config.toml
method = "simmim"
norm = "rmsnorm"
qk_norm = true
drop_path = 0.1
moe_every = 2
widths = [80, 160, 320]
beta1 = 0.9
final_lr_fraction = 0.1
Rows from block 7 of a small masked image model, named by matrix and row number. Rows with one number within an expert belong to one neuron, the router's apart. Each number is 500 + 50 x the weight over its row's rms, rounded and kept within 0 to 999. All counts start at 0. Numbers have three digits each.
Before each expert's rows are labels from the 100 images, of 14848, where the router gives the expert most weight on average: "responds to" is what is common among them. Only what is clearly more common there than usual is listed. The data: retinal OCT scans (Kermany 2017).
# router: router (model.blocks.7.mlp.router.weight, 32x160), inputs 0-53
# up: expert up (model.blocks.7.mlp.up, 32x160x160), inputs 0-53
# down: expert down (model.blocks.7.mlp.down, 32x160x160, transposed), outputs 0-53

# expert 7
responds to: finding: normal
router.7:495433497548514428554540464506563400461430533505628487453595564483572503530429514565467453550518559501546595556529441525488382484549474595456519439437481531492539
up.0:528469440574394561475578543499516496427514464534474411507487509559475592576512416486562599487435478556573555504398559558517572449463520377506527533433457460518598
down.0:525465498353504450425546478484446434473514504542523513366525481468513502557458453452517542490472467487545520551413453475528479506416508587497464511482526443482530
up.1:447520536459565380533477495492568481522467471539539492493491552543516580528466575471501452461575574547457446486556524423418477514517417601506461408550466529511454
down.1:409516516496531552542510519414424440418465455496430541530421496481489508544488464506511495522501539523409564547473529596460528409478521515424457490444529568420535
up.2:437504455503479551427526499473430548494453535421426556478443441535528521477498458440443545524380488528427457461544557482543543450516431429562521450488426479453544
down.2:519433456507469438491516445527567520556490569496441458500496470464542479396450520481592553470602567456483444466460497398413545587534521485553517480572504489571531
up.3:495466478573458554575488503488458489511586466491472491532564492488427452514503490499497482357469459565478467567501444448495471547561507491471447649490512574543574
down.3:442611466462513587503436533534520465461557570508399476466552577470523479507485487514480535507530386418561418481585559338468486565447528540471485517462492550574384
up.4:469475497518552461453523519466500462611568485496415571588496501540458491442438512496442555419520497488479490468505482451538519528603530497509558525527584439504511
down.4:494418519528501551508501538525415596495501528497437439512430543500519526508540524614559550561489492525551608566617540522418435533494473406434450511428492550491479
up.5:431562457423455528530513447566440509587448512456487575525491508467513591426536507441466520436529415477445404485502509554537557434515521534517466536454392529542487
down.5:617475457541546476474541447435582552443410481482523544398549521487456489476468605561551475607426491484492433445566480457519501464550471549562536450488456468501474
up.6:497458497514477463486474571465571449548584475467444486495413517587441525504443494552529527553515545509484552421495493442454500531536427547488513417481495528414396
down.6:486469635335517498501516530404446541470535481532595500557478429501464531512499576467495515522516540527379496432417531431401575480511498494428484462563476526501429
up.7:642612547468488547576501444510461503485565504496637422498499548621541525500585548475447511561454552499533480529561556631412511502455367509488437495479436509497464
down.7:452508527358617509406566502540395474401538486500478474574601556489520484554485485486459557508527450501534470521391479517559544594510560509437415546488558495448512
up.8:486465486536533493529487503447537460533501539482600426517492536477640537509514498471592471471476478548443576495556514553466435469502468543518557491556485527480567
down.8:520469565468500481401582467502381561467608474468554503587547535492431490574597516482456580565497610569533505492508543525524565424505512510468436446498488479461451
up.9:445457575459466487481503558423454496501531498473605515496516476554469533508478513519437529472440525449416477427554509443549494517507479523471457456478484448561438
down.9:473487502405531377495473486464464534535507436601502501545537549576513516570586544437482430499388492540510361458397430492490601524425466559505484508571465448537552
up.10:461450528403439493452431565442316476439510537499509473515473510530463572448548563501424630492578515524495495474534475471483483442649423480462521434506522498512404
down.10:511528529410478487530548530515414464523464525540468530613452534504568554486503573527462488468602542428421524503439466463459503471503567489343440482500571502483489
up.11:475441528550426515525506632436548479549555517520563478492501513548396464461536500545449516572488533481449528426452477498502486453594623512454538464491542526424452
down.11:559504558409501554513489566501438574424484508526546502532464550405489447512600607521455514524541459438494517443394577471496558477526548410450457461541496554507536
up.12:507469483485615486556618413485441500576503420532526476477586486570425559567531490415459500492574513405502488508504533517554565493529565500444419541508471526583501
down.12:582379527429557479555498462437537487444506521533465514423560632468604555584465537540624501555460430401558475534528529445508368516420519492491438536468497611499380

# expert 25
responds to: finding: normal
router.25:513501456476443457602446542580528412544498591505539361564553448552518488521499503567521455550519508531489551512560499517481468534495594549444460519417546457417491
up.0:476456439488515479423422496531596598513550489509448564511544607494497429401526442469551513430506513573498471516433420557470499461490445511535553494536447464459463
down.0:563449478397528512417541568550542545509533480637406576469484522484460461463449551519505470443535426537516533489516506461482395480501416449571413465469429561612546
up.1:496539462472494528506555461565446458525507518516374538554556432508518532466488575513505596329570569455522414463505515505489520467494536482542495422577512479534464
down.1:559419507445481487529543478440492523495501490555485459536474359483468535489500567443481434465474463557504513504494490559548468512627554399487481447514498583560435
up.2:473559455503485558372446471446554529459346429485458561453500496557455571445531525466475555552440479594465470482564455439485425499473376549518393470511476410478498
down.2:492561548522476568357497485539508466417517529469415432493587516522478509557426464471490494461402550581525507536470529556481461536458538402513570499483512550562530
up.3:566544435524570468524554481483526434563478502477548489514542472571591539437385479514507496495478477541569526585521482515475538472568474506519569496496508460480603
down.3:531409438464566513506514469520510592536517466539545490439547510418581500488496505498410517590499496372474491368496514416527562473435465555470518501577469455501540
up.4:476438516532488503499466465555475561445551518431644493508448509491510478512397540544576479580472486535450539530432526367474500533500523462574488471535448473433372
down.4:431527519486559536438466464510445497478525468407477525489455490538404438513401454514507567521558526491554581591476442473556456452539445414481455442565502491622470
up.5:470507481474592589490453475593567511593414441449488502452526536477472486563566473487420391472447458496437526456572530479488486503510494525600552582512427528477514
down.5:558502457516533542545544540452522475526468444558534533525535405515474588425463431507450434426395441517483548470475489555454582488572435507468589506477499582626469
up.6:456527420465568548464563440507441591436417442416559566479423438525471482507482497496468461481518486496441526435502576490480545521588416359495490569550481482545460
down.6:583644512466438539450448475469470516460405529464487462508514515528521542454506505465581468504544508494458545490579502528487529477434500508455584458525578426390477
up.7:519426476518564539490560456536532515517388467438508538481526554393527440520540507467467504408482493479521560550465436513566471483513511409487470527429526492533548
down.7:454496501504565502515496554425483518498480432480535518519504511425430485523593491457418483487545500494512450458409485553539516461545581556583354416562425512526545
up.8:450465500456474480605513504496520490522552558563368530542488505458546536542461386422482569507502507426528534493569567503495468508488512377447543546576504496504554
down.8:494487599469547486502576558462502464538479508444542537501432551496437492492550520474484538573496562445564444528481449526530521482565614491511523344525571511491503
up.9:535458445535476497581531541514491469546573492459542491567442420568597522442515490568514474590481500511408500501541529460438511479521586480446533512462505492485455
down.9:487493509506515498523443530539473533538577514491560464382506599496442512484442391577506518609504504474449535504530447423455525466603569508500554533511500380470543
up.10:462465466507484460568525542540507436473559487518458486519470508524618495511329375492521590507474512499510558555484526518525481496503449397444521500501503528539594
down.10:476490623409581493459626583508437434488463453389506572470444573462435451516485475501501573554503496452478551505499429531522512492554604489413498363525552527473535
up.11:510500522517484476600641558525467504504585502492482484583434423591588578492458516504529469516473575470501599480567498518493493423502530476526525530430500492481480
down.11:522534543503540498571532528501444504550520456525524515411504560497393537409467439621453564588503568396522568503609382447479502491527512507469547456516510423488500
up.12:511438518546522466557576481581504555542543475462525482586425453575597569498517562536514496515565559530457501454517594451478534441509529489530533448462458409492535
down.12:588612516435507520548504486499414515506528467477438500510515461523478561507473420546456486595541499488490622501596460446486520506579505462478548444523542560461560

# expert 13
responds to: finding: normal
router.13:521461434511440563556510541472433517543539522543434410507496465492511532387630534522507557449527546492542415582478501540566535422516513496461494444524587496492465
up.36:540420484489560548486515477590402499489505445515474556558561527447559495387490493412521474543575487507490515546466438447573496453544549517518470569583471542517483
down.36:440443487441505506473474460493483548335452519521550547572494514433557545534498435536411505442514463426522509501544533468392492518475514428488480564507561384475447
up.37:490471521503508453442444392474519476528538514353404484579487538461472436577465555511496459487583476474456559454449480471545455532527419480621376452405490523502443
down.37:467450536511500502522487493583532481463439514461596445484497508477452472564497466497446478451391458480508575514597486452560404468395441418554567461487458497483468
up.38:482484556568520487513458554464569465471485452540531518416430503445541368505449508492610487501575463400541479593441412520426529511539500584451453502525493556529562
down.38:493554484606559476496513444499490494464577462506567489413547635527521500506581513576545425506526451557542475590475486550432535584510427452487498546449573496494548
up.39:480473433536460488528553523404527580498506530496514586462525438500506522530499484402425499448559506502526497526555637523505584451516490453437530512463567478492538
down.39:547461533583444648511478558543555517412469471516467517499481490510566487518596507504514515507539522474571512487446547529453553559454493501478498537501403517450583
up.40:541492531430509531510392498469616491478445518430562527409506550445533433496532441386568491617480457498443501481493485461490484504573504527501483501548539548539590
down.40:530463437583498448469398525418461499436562502496516452532578566522509497488447461499499436458456507565566494562516461486524487425550503402610616560429499494481597
up.41:587496514508506483523531493552513462496415467480477607531446500476451467583493527515508506511534524356519517483479469541561523473433476522502553574509531490521414
down.41:579432510424479564429482498438515525422519457449454480501572510495461478516647540569543400453493502549611432539469510458484548509553543365497554517514456482512598
up.42:508492527518520523416509441571454469573384410552528483478537566431450507498509514454539529475559534462501520512471440494481571567586514479457403553562540573548571
down.42:460432457487628581443435484500445542447550461516522464626519623487495567526505517520473465485547461475473526537418550517427506517498497480397501495565563445444424
up.43:585532506547572484499442532634509516602412525511531530477459460488452475434537531408452514566560522522491383499408526484468463518500548517540550453586535468412531
down.43:516513538557489531476491491438466556464509471376554526523620535453513507538525487489560393526514562568607437507467473529466505517511364568529488551472600528557555
up.44:487517461494497447478479452429548539552493469459511557437463489364484499523514425386485492559463544489495507464447495560473500518427393460567496531418519496472576
down.44:580454582625390538465450466496453579465476413468506452507521537546388482504550547553421502488433612511505384507462524551500504536459439543531526472485457520512588
up.45:653493506476477568530522532555453503436536494545592447528422446467566486417437508542532459537545514556558515513607448499499481443522491464401425520537440531574456
down.45:448508502486559443454517507525495423512530528593415555394519550454559475459484452551555607459545377437513526513540500494441482526541488465512496588477567454610416
up.46:563453471532488509486463442522533539508474518517525482521491466533415494439485529553465527543455567553485504480483547565460415592502484438671565525410587535508485
down.46:583355560569450505487513538504399475497560474541470462473571467594495467517457495465464422481495562501510492481546504522512532491454409467460629523394522449482576
up.47:520456469523525480454564519503522558614453488427465493407505509524583456480454500395488461512493430551449513525580530429494477503465500463449570519538484463588549
down.47:556520523583505417532556538465533404533582524526517477501484488568501480488521557499516499494344451468494478566544506526511464460461512506557564530438507525498606
up.48:523586514495500491436447508485493495525478433517496559511553433512558476447492480524451516636461531596540560477487519465581522464545519517387558495554468522467575
down.48:497486558530486607482504521566603567391479464450490528453491519478584444452499435521458521489575535493728499474440590537470570444542467466466474439501487496527538

# expert 14
responds to: finding: diabetic macular edema
router.14:566487477527529506506487531442511543511584467437504454385459477523548468547534519512552471648521496604443480499575580479517562476513487417539521525546524483595499
up.0:542520481612540552506460485518514467468366488571575652526494512479498484420421479461583521502502474460451446469454533490477510531524576475489473487517471439472484
down.0:531509571428493499538555382454605543499461569431449490543527585572532561507471510566496431591533452540530550453536493495452481567424420480486529514513495440378495
up.1:468541492475452544545469491441486505551599556425496421568520443479670500502530453494454439538472520489512592509609522459550461482553496537569540506533489474494543
down.1:481485425420467554452526494455460541490517518511534627504556490361477530543367462508422520512489517550554538493484565540509558512513530511422468439501482504509485
up.2:459535491486482527466461555474520384453573585430495524562466506503513471461665503443487544585534574570489515471474539533439431455540437547480516446469467582532442
down.2:535489463499591487449591549535479511512443590514461537609462354457477581512611452444537582464508589492410492607556463518460491448522516518504450534543459509510513
up.3:540562556446472484496425580510506496448563527413510467532438449461461625461530507521521504589494466546484485468509540543497483458501508492468468480488401513426590
down.3:399529472568507475502518604512446463473544540501409473492546449487422473427517426517493514461551474408402472487548524531494560536527672422500565553477419475436478
up.4:517459483479517442424406552543500557509469463414490575520480556549526408474491480499558486671463500494416442529517626452449492476629577491522564447594548458491567
down.4:505497519429530536416477551480449517506446486460478640420425458454518518539459404472487552547505544533436584565548548463502532498493463555412512417524529523528503
up.5:526451557538460438470477519466509489605483508558417458501478445545565422549486411471526551549502591501530495516563526434586539493514431548578553577459538506477458
down.5:550456461505504452466506486433491479564506448534547644468461488459426546454439505501391500536550553521477531467472506515546458467550452586501506503467417531489429
up.6:488575492544491486490467501569442455476493588437519525467463468439501491485462500531479534568492474408477462500554588593524548425569478438511534455474522422509523
down.6:530476490525531472511540515426429476513468431469465475455428535528466572536400423550551569475546539493483576466431498462453496524488528509437478477421416577444542
up.7:556531520488465483526452489451429454435548516456532487494415586542455443444524498416437477545530441503328539471561525436478416534537459510374560442496534496459405
down.7:510562502501462521540544517452538429442501456566579532464579523514540503580513590429587449444514507454453408604519461489506511433464508470510538458544503573527457
up.8:453498501476472493535578434472464531450557517512436506438543438486606468597469501500513512432518551556556647478542510477556487532494437496555538487483582468529565
down.8:557426513467523439536555475451482567465501514560477549497545462420436387482389540519531495430507367583577507506517469512626486466507469485437534422472465542528583
up.9:497454449522482484426451574561548555456433558452464531453433456520615507414464442508506559590492465526479483497475575460538536501480510525511620462530651471454517
down.9:481509517482508511436506525524536411463441521459583636475545535458503470524488503506421475607480467411405555529566508406561523447504429520467517510516487476530486
up.10:440396542532537493462411625515554458530454534541443414494551498553530498504547471504534541522473589464477553552473480463527486533489435539498618553524582513409458
down.10:519426467505530477492550462517545473563557532510543582449538498374506568484460471479485550577517452461461539437544555526604460448450488565415489570452521515579479
up.11:509643445497449483401464566500499584551439451385593567564473513488555588455497487464535461605490451546478450477584584511481587401597463505561586442573556484485619
down.11:499478525476511516472494553540533524490435572443533530461473466514506474486448407530490592527428488451458550548545483424506562533564569518475520452459585469477548
up.12:492603541466472509414502528395480454534450525506487549503403341485550566587527482550516567539530508538548382483560508597573556511542436521586604474580429485533546
down.12:498559505457578500369514504535436513539427570452483553479537495522524460467453471428424555523434499526401508544522457531494533520506538545510619441483492437380468

# expert 4
responds to: finding: choroidal neovascularization; finding: diabetic macular edema
router.4:562570440477442518436425560501424512464565506410435527493485511489423481458494509531426568436454528503513499478382526529420470581537470563562508482487492545569463
up.36:503523565495537501519518491476570405510479552511518511499522497548400508532476370505448516530486470503490483558590469511416517492423433644554449589531504547455471
down.36:411482459523539550484523495575532492412474523532576491425455632531479483529407486562398505541490410596461468533475432465501509515536447470455462525577465410519489
up.37:412515484524515498459476508511521504559503407453481454453482455532548472512444555504494461535571390547516496490541536397467435530497492488491593408538497416422532
down.37:482417536404453591420465455513487482624490515511409484451411472489537540495556470543546447560500508530605464526502607543532429443516561451509501544547518485572504
up.38:412594486494513438541418469430472427482486519552546421453506508467420463437458509447484535586521478502474385515442618423475470506485513452526539513443519471517589
down.38:519486551526479528364479461458464446529551536525497464484492479485379482520535446447475583460593455453397515451498519424543433546626502544541485557534452515567468
up.39:475434432460471492471566540492449566486481547477433494472486533499502523557491563472523514461532522516506460521502507484456553534539551467438598488513491494479559
down.39:572619474583502472478451519385503521529539524486445539452511509583437494603507492424490470520384541485461518472493454524462432524451443582571469529520585600557622
up.40:558603486575453519476504557425506530553472384457449493496401321466531533436488521451474497526563493601549442438511477453489520530547534408502512488477486461486589
down.40:475485491429534486513486383456483583560501583547397467438519509513446532490523569447501479566557558390506544455483521438422415525446497487485512556437506567476541
up.41:483487465623520481481437492488509518525521492446470544490519482481565525466512490479544500599492532501487501454509448462456571504514452359410429500482533427557508
down.41:434518483506501507555477549519564493519561480464512519560558581631470517517487542425592529495470538451529520467476529593537529473460437467482503525395565492389479
up.42:512413451494516470517435528560523558509488503536498489469530603518559459476559533462478506511519525607470531538414389506436437589487516522376567407466560473513514
down.42:448580479532522502594437595511449461547591411449475520676501561576573553490515475523549449532427531486457527443443575497429549451496486478535526515472532595506544
up.43:501482438468483446575502556360502516468579496483486414552483507457476419512444588564446495512491469561478500528526599509481474451503444517500491424432422521527444
down.43:498370474569472504406437506471549474493540471509517508614568478463514517515451505505572454598602471477496479449491592464490503537569512591563508501491468569458487
up.44:613450527499546447529500620422494532512495465458423532512629543464450474522537436526406547483515536511438531498459518556495440537477535589546432450506530552533428
down.44:446516465581514545596503515492564490476499472495520483606406480582490539563472447473491431597404473514464504509497527454484498520495505455506541518621479602513587
up.45:494400474536467518522523538449474553543495548497457563553473581492525452480541550392499457467577521466538491532448487403472494498504586433422620456495508509543500
down.45:541482457468520460521457509520506516529512468523485522596535558578535489428528423561506501505500540413490573499467530590424528467464403521472477441459532503482537
up.46:633437480512488474571573582538494598536538467537411527482591480474535549488522535532525463459573525555521529536414479563505539505488537474453482511544492510555595
down.46:427497512559519458558507457460542555465546497505466479568366516604566588513419571483502448572470499491420551483423513406424499496491503447518529546569506558597589
up.47:560447551469486481542492565402558423498496449547639473465538538566480407503515657547483481555549474521446510532522521528570420464401469491467536437451493464496425
down.47:529486475535443537470493582400481468496487505511508502575559624456450447504525520473561436488635440452498498549501597477495444513476535517459515478537556566344427
up.48:517493548491638462531475554502552499491528468411569511509492636533483485469588530562442452508535492547400616506443493502393509448449454595438438432463504531543453
down.48:426453444610512512459449532573548505510555437467580503644527553527601560464477508485565460529561421564460505409469607526519607448568535465493571526468533531429499

# expert 6
responds to: finding: diabetic macular edema
router.6:556579543528549414592534385444487472502521494528468456544523566530564489571544580514479492420516439539562512524495618494478463603471557526534479528538524532509578
up.0:492455549586506571466527574453446446566476425467586538382548536461511464510425508509589437470471477448475457551348516522415563520544571526477461592542539503513517
down.0:515416500526522465413500495549554565574514444543446460534535524516463498450463468513564536478484542508547366469486506500496420551472513419499486496499516569527505
up.1:555631456534492508532554508494525438517515480472543558509455575652590548505591538512514503545579485456447514461554550456438531569457476504504537423500472483492522
down.1:488461463491515462494503510482417457622429522507555509451513508491482467519467511583447524468495528542493539534413466433454481446419585414483523529487536541562485
up.2:523488487474507509477478492421566497544503528429462563516536542582546498499430501487517449504455503475529576571545535418476520521493426593480540561520580408398530
down.2:516486532462517518479503470518531474499549562547568506521496466531512393571576472508492395537467474467543587490489472476493497468448557479490557468447548465459489
up.3:586507514511494568385522520458499514498488393478536612411534529462525453535468516516547531476478469475503515551519429463376506491483456554491372597490551531512437
down.3:481472611526501519518484501626600524495533570538502484513514443502556496514505470573475582511531448489518452521518439526507482495492473454465492497515548528491494
up.4:541441491594567427583483479558564466435509490530564432498467537454441472457415476472520460602490478418436502556596549537528507498500543485397421573505446569426465
down.4:601442549478545492463568544510506469529507475581485521630515426491420550624482492448595490513478454396513475486571462525471443522392533427518460505479373522479520
up.5:415467463581518476435480539435480561509494474432530460542455441499516496515467488394421505482528558581511501337504509444537543534483498489525368502551471526507509
down.5:508563568512523561509444435470487486536571482458415444408552436565452475440494496562456489521425317516560477463528608558429430577506484499580559531550517480449519
up.6:459624492484477420543510450543481474488552486481474532552476456473505544514482495445436500510537532482519460486625632508637498460516452574530567364527495525445517
down.6:550474445508453483497507584386454541549506499476542524510556493401429422497467541437537451553497562411459642512442549410488497510381588524528544486428525477450481
up.7:492519503417435489432481573538454474519465536499543472458487574403393502523535579438465470556470499511465537473491371454526460403531593509496445454487533559489440
down.7:474547569509499518494501504425458502482553467471452515503448412518581429493479451595453537517520444498545537481520517557509449402434427514503540525508453454473571
up.8:525525530459458462491527497585463461530535545476508427564449439570498626454558467383425506502487526430522528449519525556470449476512444543454585415466472437531484
down.8:523517391466572500489563539533517482482482506486628499486587564465468419585496510516559473564487479471531585475490529517461522445487539503508516454483453406460512
up.9:515503503481485460561521492416492503553477451459480473610522491530516546488491511424472452506455537450473483476489603504590503492539549508520642514452469519517470
down.9:546517474511468504537555517418461440577457510391562515428587437536426500536508491455497443437472639546478490445421505416518505435494545516466537501485492522510487
up.10:431548508430503431481526405397558497511505490540580473427469507367482455529418476446485475459462479531482601474521601511474538464527429534487422653540468562495544
down.10:494459625489515456543507551452503459580556474515460532542543531568395457495399518437559508536504410564477468459428460438459454487524545536501529462472482558501381
up.11:512385463584576435438519588505528460533471460516490551404501572491471480558438538591574387557557526431492552563469437477510550507529499497503488573553478501458493
down.11:553364498577527509444494522553530517470513504471486545435509561519515505567459472526617503534550434457494499601465517455431493429461543437494416559483598523453530
up.12:356465519515503550496543485474529557535501392501546572460467466436506445489422500414550452475451524480506428430371577506506499474473590514506471564590551536484495
down.12:563462484478529494464525472445519576577531436481454562518532500578501448441435518489613525552462553539501492424451461415527515495493542385473550495524495509458527

# expert 11
responds to: finding: normal
router.11:411504508398443481518513562480481516493534569480411504528496441463565585466540392474502540471405538442525411479437545515371547404501524455507536468539375478425527
up.0:463631488509464503474404383512571462419466510438553396450534553514522513469490495481525501568464534531516462500458502497437489434505485573533415501486629538459597
down.0:469506465494628510457498510452462500495391482457576572453513519409592493465510433534566576583543537492517501553454484466505508527589447469512443510531539459575560
up.1:508556626450455484523467490485487479504609439543525461518397514553425536502550553455475509388461502521515526473531538524501414470529403499495577458419434508532488
down.1:417535527497527544472508554461477541525596530457481474424457487410497487556512524528539466471553467530471542464468532493465536558478479510557485643609534521470587
up.2:478455505543594522546535475448497460628522503578520509510559503472571526488434462482534506438561490388441489505538500521429498519464531540448473615479485495549476
down.2:517515438493553553558526552501464525589395538474375421553490509408360475544431507517460537497438453510423543453535568442444519583432483492452469540551412502542429
up.3:481495464487455519465492492422485499490511495454549492461451501495536666453521484526535457598469498514525456486500526471397565503593448525413479512489497478486551
down.3:543518414499466523488527517473477568433418499472452478506508520438578527450409469504447592492459501475586569488417462467580516495538558525503476401479590486385569
up.4:487559532473559442443428448558494438549528479521498534486422546452494504500474410357469446513472513335531516481497523498495404515408477531461561561508448478514606
down.4:505442485582511465557488549357434493497432474449504502427501546536471504465543552548475477544534524571550480550504510396457504580471446535512493601513497521483504
up.5:473439520458507506545525439530376571669510466517535557478620486510493484462506477358433515422471496513400500486481494470524483504450551506500615518432500473518469
down.5:527625512508555516483450567451609507509421478430555521452383472414471470510497503507407501582524512656517517517546505534509469581572534461509407514514482533578549
up.6:545580471435529468439505460497501509544481450478467530543472535530514569508538469477439463600405476531485491541477531507494452430536500498464527453528357520468553
down.6:598531573508464557423526511531477538498474503425481524391471477538517492494446472535474554457505483653557568355489488592479505534441479510557547434496580543391580
up.7:543481558447489470527384544550420478459529550497446475535498523555330398545532483563511557509496553518500526507538494560486512507504461491636448434506442508558446
down.7:575473531526540497453491578528542463553490465442479566444457501548465476548573498542495535542538597541479552542516500467465494616445471568422506593468518479462450
up.8:500582582490499506514509503488502427481484531504538527509575467491411461544494454406476511458384556452414516439473482467540448542465489530476547469476498542585451
down.8:523494530561516464508486514502452486541484518383540469464462470412491479483567502558451452528472599527547509547476463513540490571513431473484468640525466468475479
up.9:554486461553540484497501406494511462554551474443598507466489501517486492509442558467459425504454486457462508558513454469558503399470516530465434476493539525558483
down.9:423492484477483523541500495539519470462521473490495512517399544528447542646480510555528434411526475487535537516404429488591508578437541556428544402561413600446463
up.10:540515546444505446501449510493519441616548537491437454488469509510460646491550434519533526541437522547492593468515566539524489503478502518447581502455469530485543
down.10:568563516495469558503546505499451516515510472486544473468419512456495487453419448526445550506513499531557559482496478538499445562438467483499491517521522513493584
up.11:472437469467492504393528555451465495520590460422503586508483427556623585543570492424525459482563461559443444496501504398517462458517534504566493472497468408492499
down.11:578490449498479525447527596509508536443461399474489508552440426411493499509438472569421512490413511489513554442500529559574462475502536513487423447464481563430535
up.12:630476507526486535509557492563512526508367489533491520521655462489479456545509535531451510445385494508530507534511351517531437509477534539556509514546583547489489
down.12:472498517473505542501461552546500451499602581474523571513577537586469422532582541540601474612512612531461520474457504492486503550503468496509624520410446445502469

# expert 19
responds to: finding: diabetic macular edema
router.19:531537494502505499478447494460468491437515363401423513497500479514430510456464542519516497476411550417528427462452618535561528518468535505562538456442478523559464
up.36:560541494483531457540515380475669477473559489534536397507484527558485529550510509532465413440482448487447587556480492506410414420524448559509428534435524498648489
down.36:484422453520616504514484467451511523449480434606507521522462562499474486519528498537561462465512499518493477553509536538606368523490467479503410454476452462542475
up.37:451431542484545386547519559522444488524507497466459511503485554466452584505541550500500455452562473532435474453529513363450548524420512561475528461525498466404502
down.37:516442533520505467443527501431497550559460571466458527495492559487515470458559599502456574466604546446538506435504517490501450525486488552475504426507487428438566
up.38:581565488507561428533476472426477464497509414472455454553469465539522465525474543551542366466534508444472539547421524550550434438382425461576572472424585433540476
down.38:467444390524541503482506450479519451442389571568454549550508589465568532460494520481543421434533556450478526530467494485550473518480570455555465471531589415501546
up.39:424446451509471487515534518478466561514418550485502405414414545510431465540560491456420469444500495521472525489531546450497479367512409548561527519490397516487421
down.39:514395420512455459416500473436511466532529529502491428578516519467491547477554504478470557528542531460446525502519565523489446481526425397463456462475455581486479
up.40:587474534513446563606541493492457535518607507523407518568522451558580531490516575397507490438483507537551477498563524489464451549466549428502548524427467512512479
down.40:558557473512529473515543458469495519495574396495512505452512468514572458512388577477562412555481449487520470499534480451540514456466566506484513540478444515483437
up.41:522442524536511459569534532483443421494490480514501506510544523492478418471478510512467531542449566547417444504565485543540493364485460415529569466421435573519363
down.41:498570486516501570482498462498520504533500587508534439481516615524555444602519484445544463386632433515461609580494531466469493488427469516453454494478522449425502
up.42:538471513502586388485551511529557456549551493459529515495547517473475642533533540472456408459571566391427525562611519473581495432464462536588488473415419454544453
down.42:539484429480516484469438455410466491480540532529431430519524509480546472468600481526603540488551495542499549534576593507512390503543490457491445494514540534493531
up.43:550518478456499480571537398487601505467467537502496439504478494569476450547586439490521508521471516509484537508428382502478463468484480476497460506480567636619548
down.43:570505389562599571455547526409509517442394422545534500561477537485456484503446458567529435514513508459412591586523527468508464442421558476508432474434570468479501
up.44:511396453467471505455525483438537564484382487526459474504478463443457502455514419496505514501453467525530431500448520451476518544558513592494552516607427587428553
down.44:468462438586510561507460440525532355468537463491439504564506467479542545470547478467486512471561499490498523466506542510472512591562458568533492557566433607515482
up.45:509468524533474453475499537546561393487589466499633465386513506541446412517541582566530495555473448520403566472487504449536505465564490543453457590541376508510486
down.45:581445531514541495436487645454433517495498509457499494488460562537542562537506470416502404572483426540567529446541583506483514428461459404566460508484471578451481
up.46:481516553472558523489559520527522566507427499450502489505452555564393519539520394483506459437472369509468514541465554563492544443541562546509471483577483528500466
down.46:422507460593443507382484590555527417470570516481460546539551445497465506541401463522496556432571505478537505478612554516511505527591554513513497498510445534527456
up.47:538461487507446503487479497398441477521596512504426396540520521502406429489501485503542495479487479503523445477499521487454486545528528522521613535592553569432518
down.47:481508448583521429570448455450462444505465445447594506530544573470541476454566474498521392546445518517505468445459486440476511457518417612539454577474509582578477
up.48:563426557486530478510488515501528518525534583542471497593558523463580551523451510465522483508537469532395500498601567456482480451510505577565598512583354494457469
down.48:466494389523445495486437423521508504456500577517427487542577501496562533435492510500483514520577482561481442497551533505445454599519563510532484586522544480561458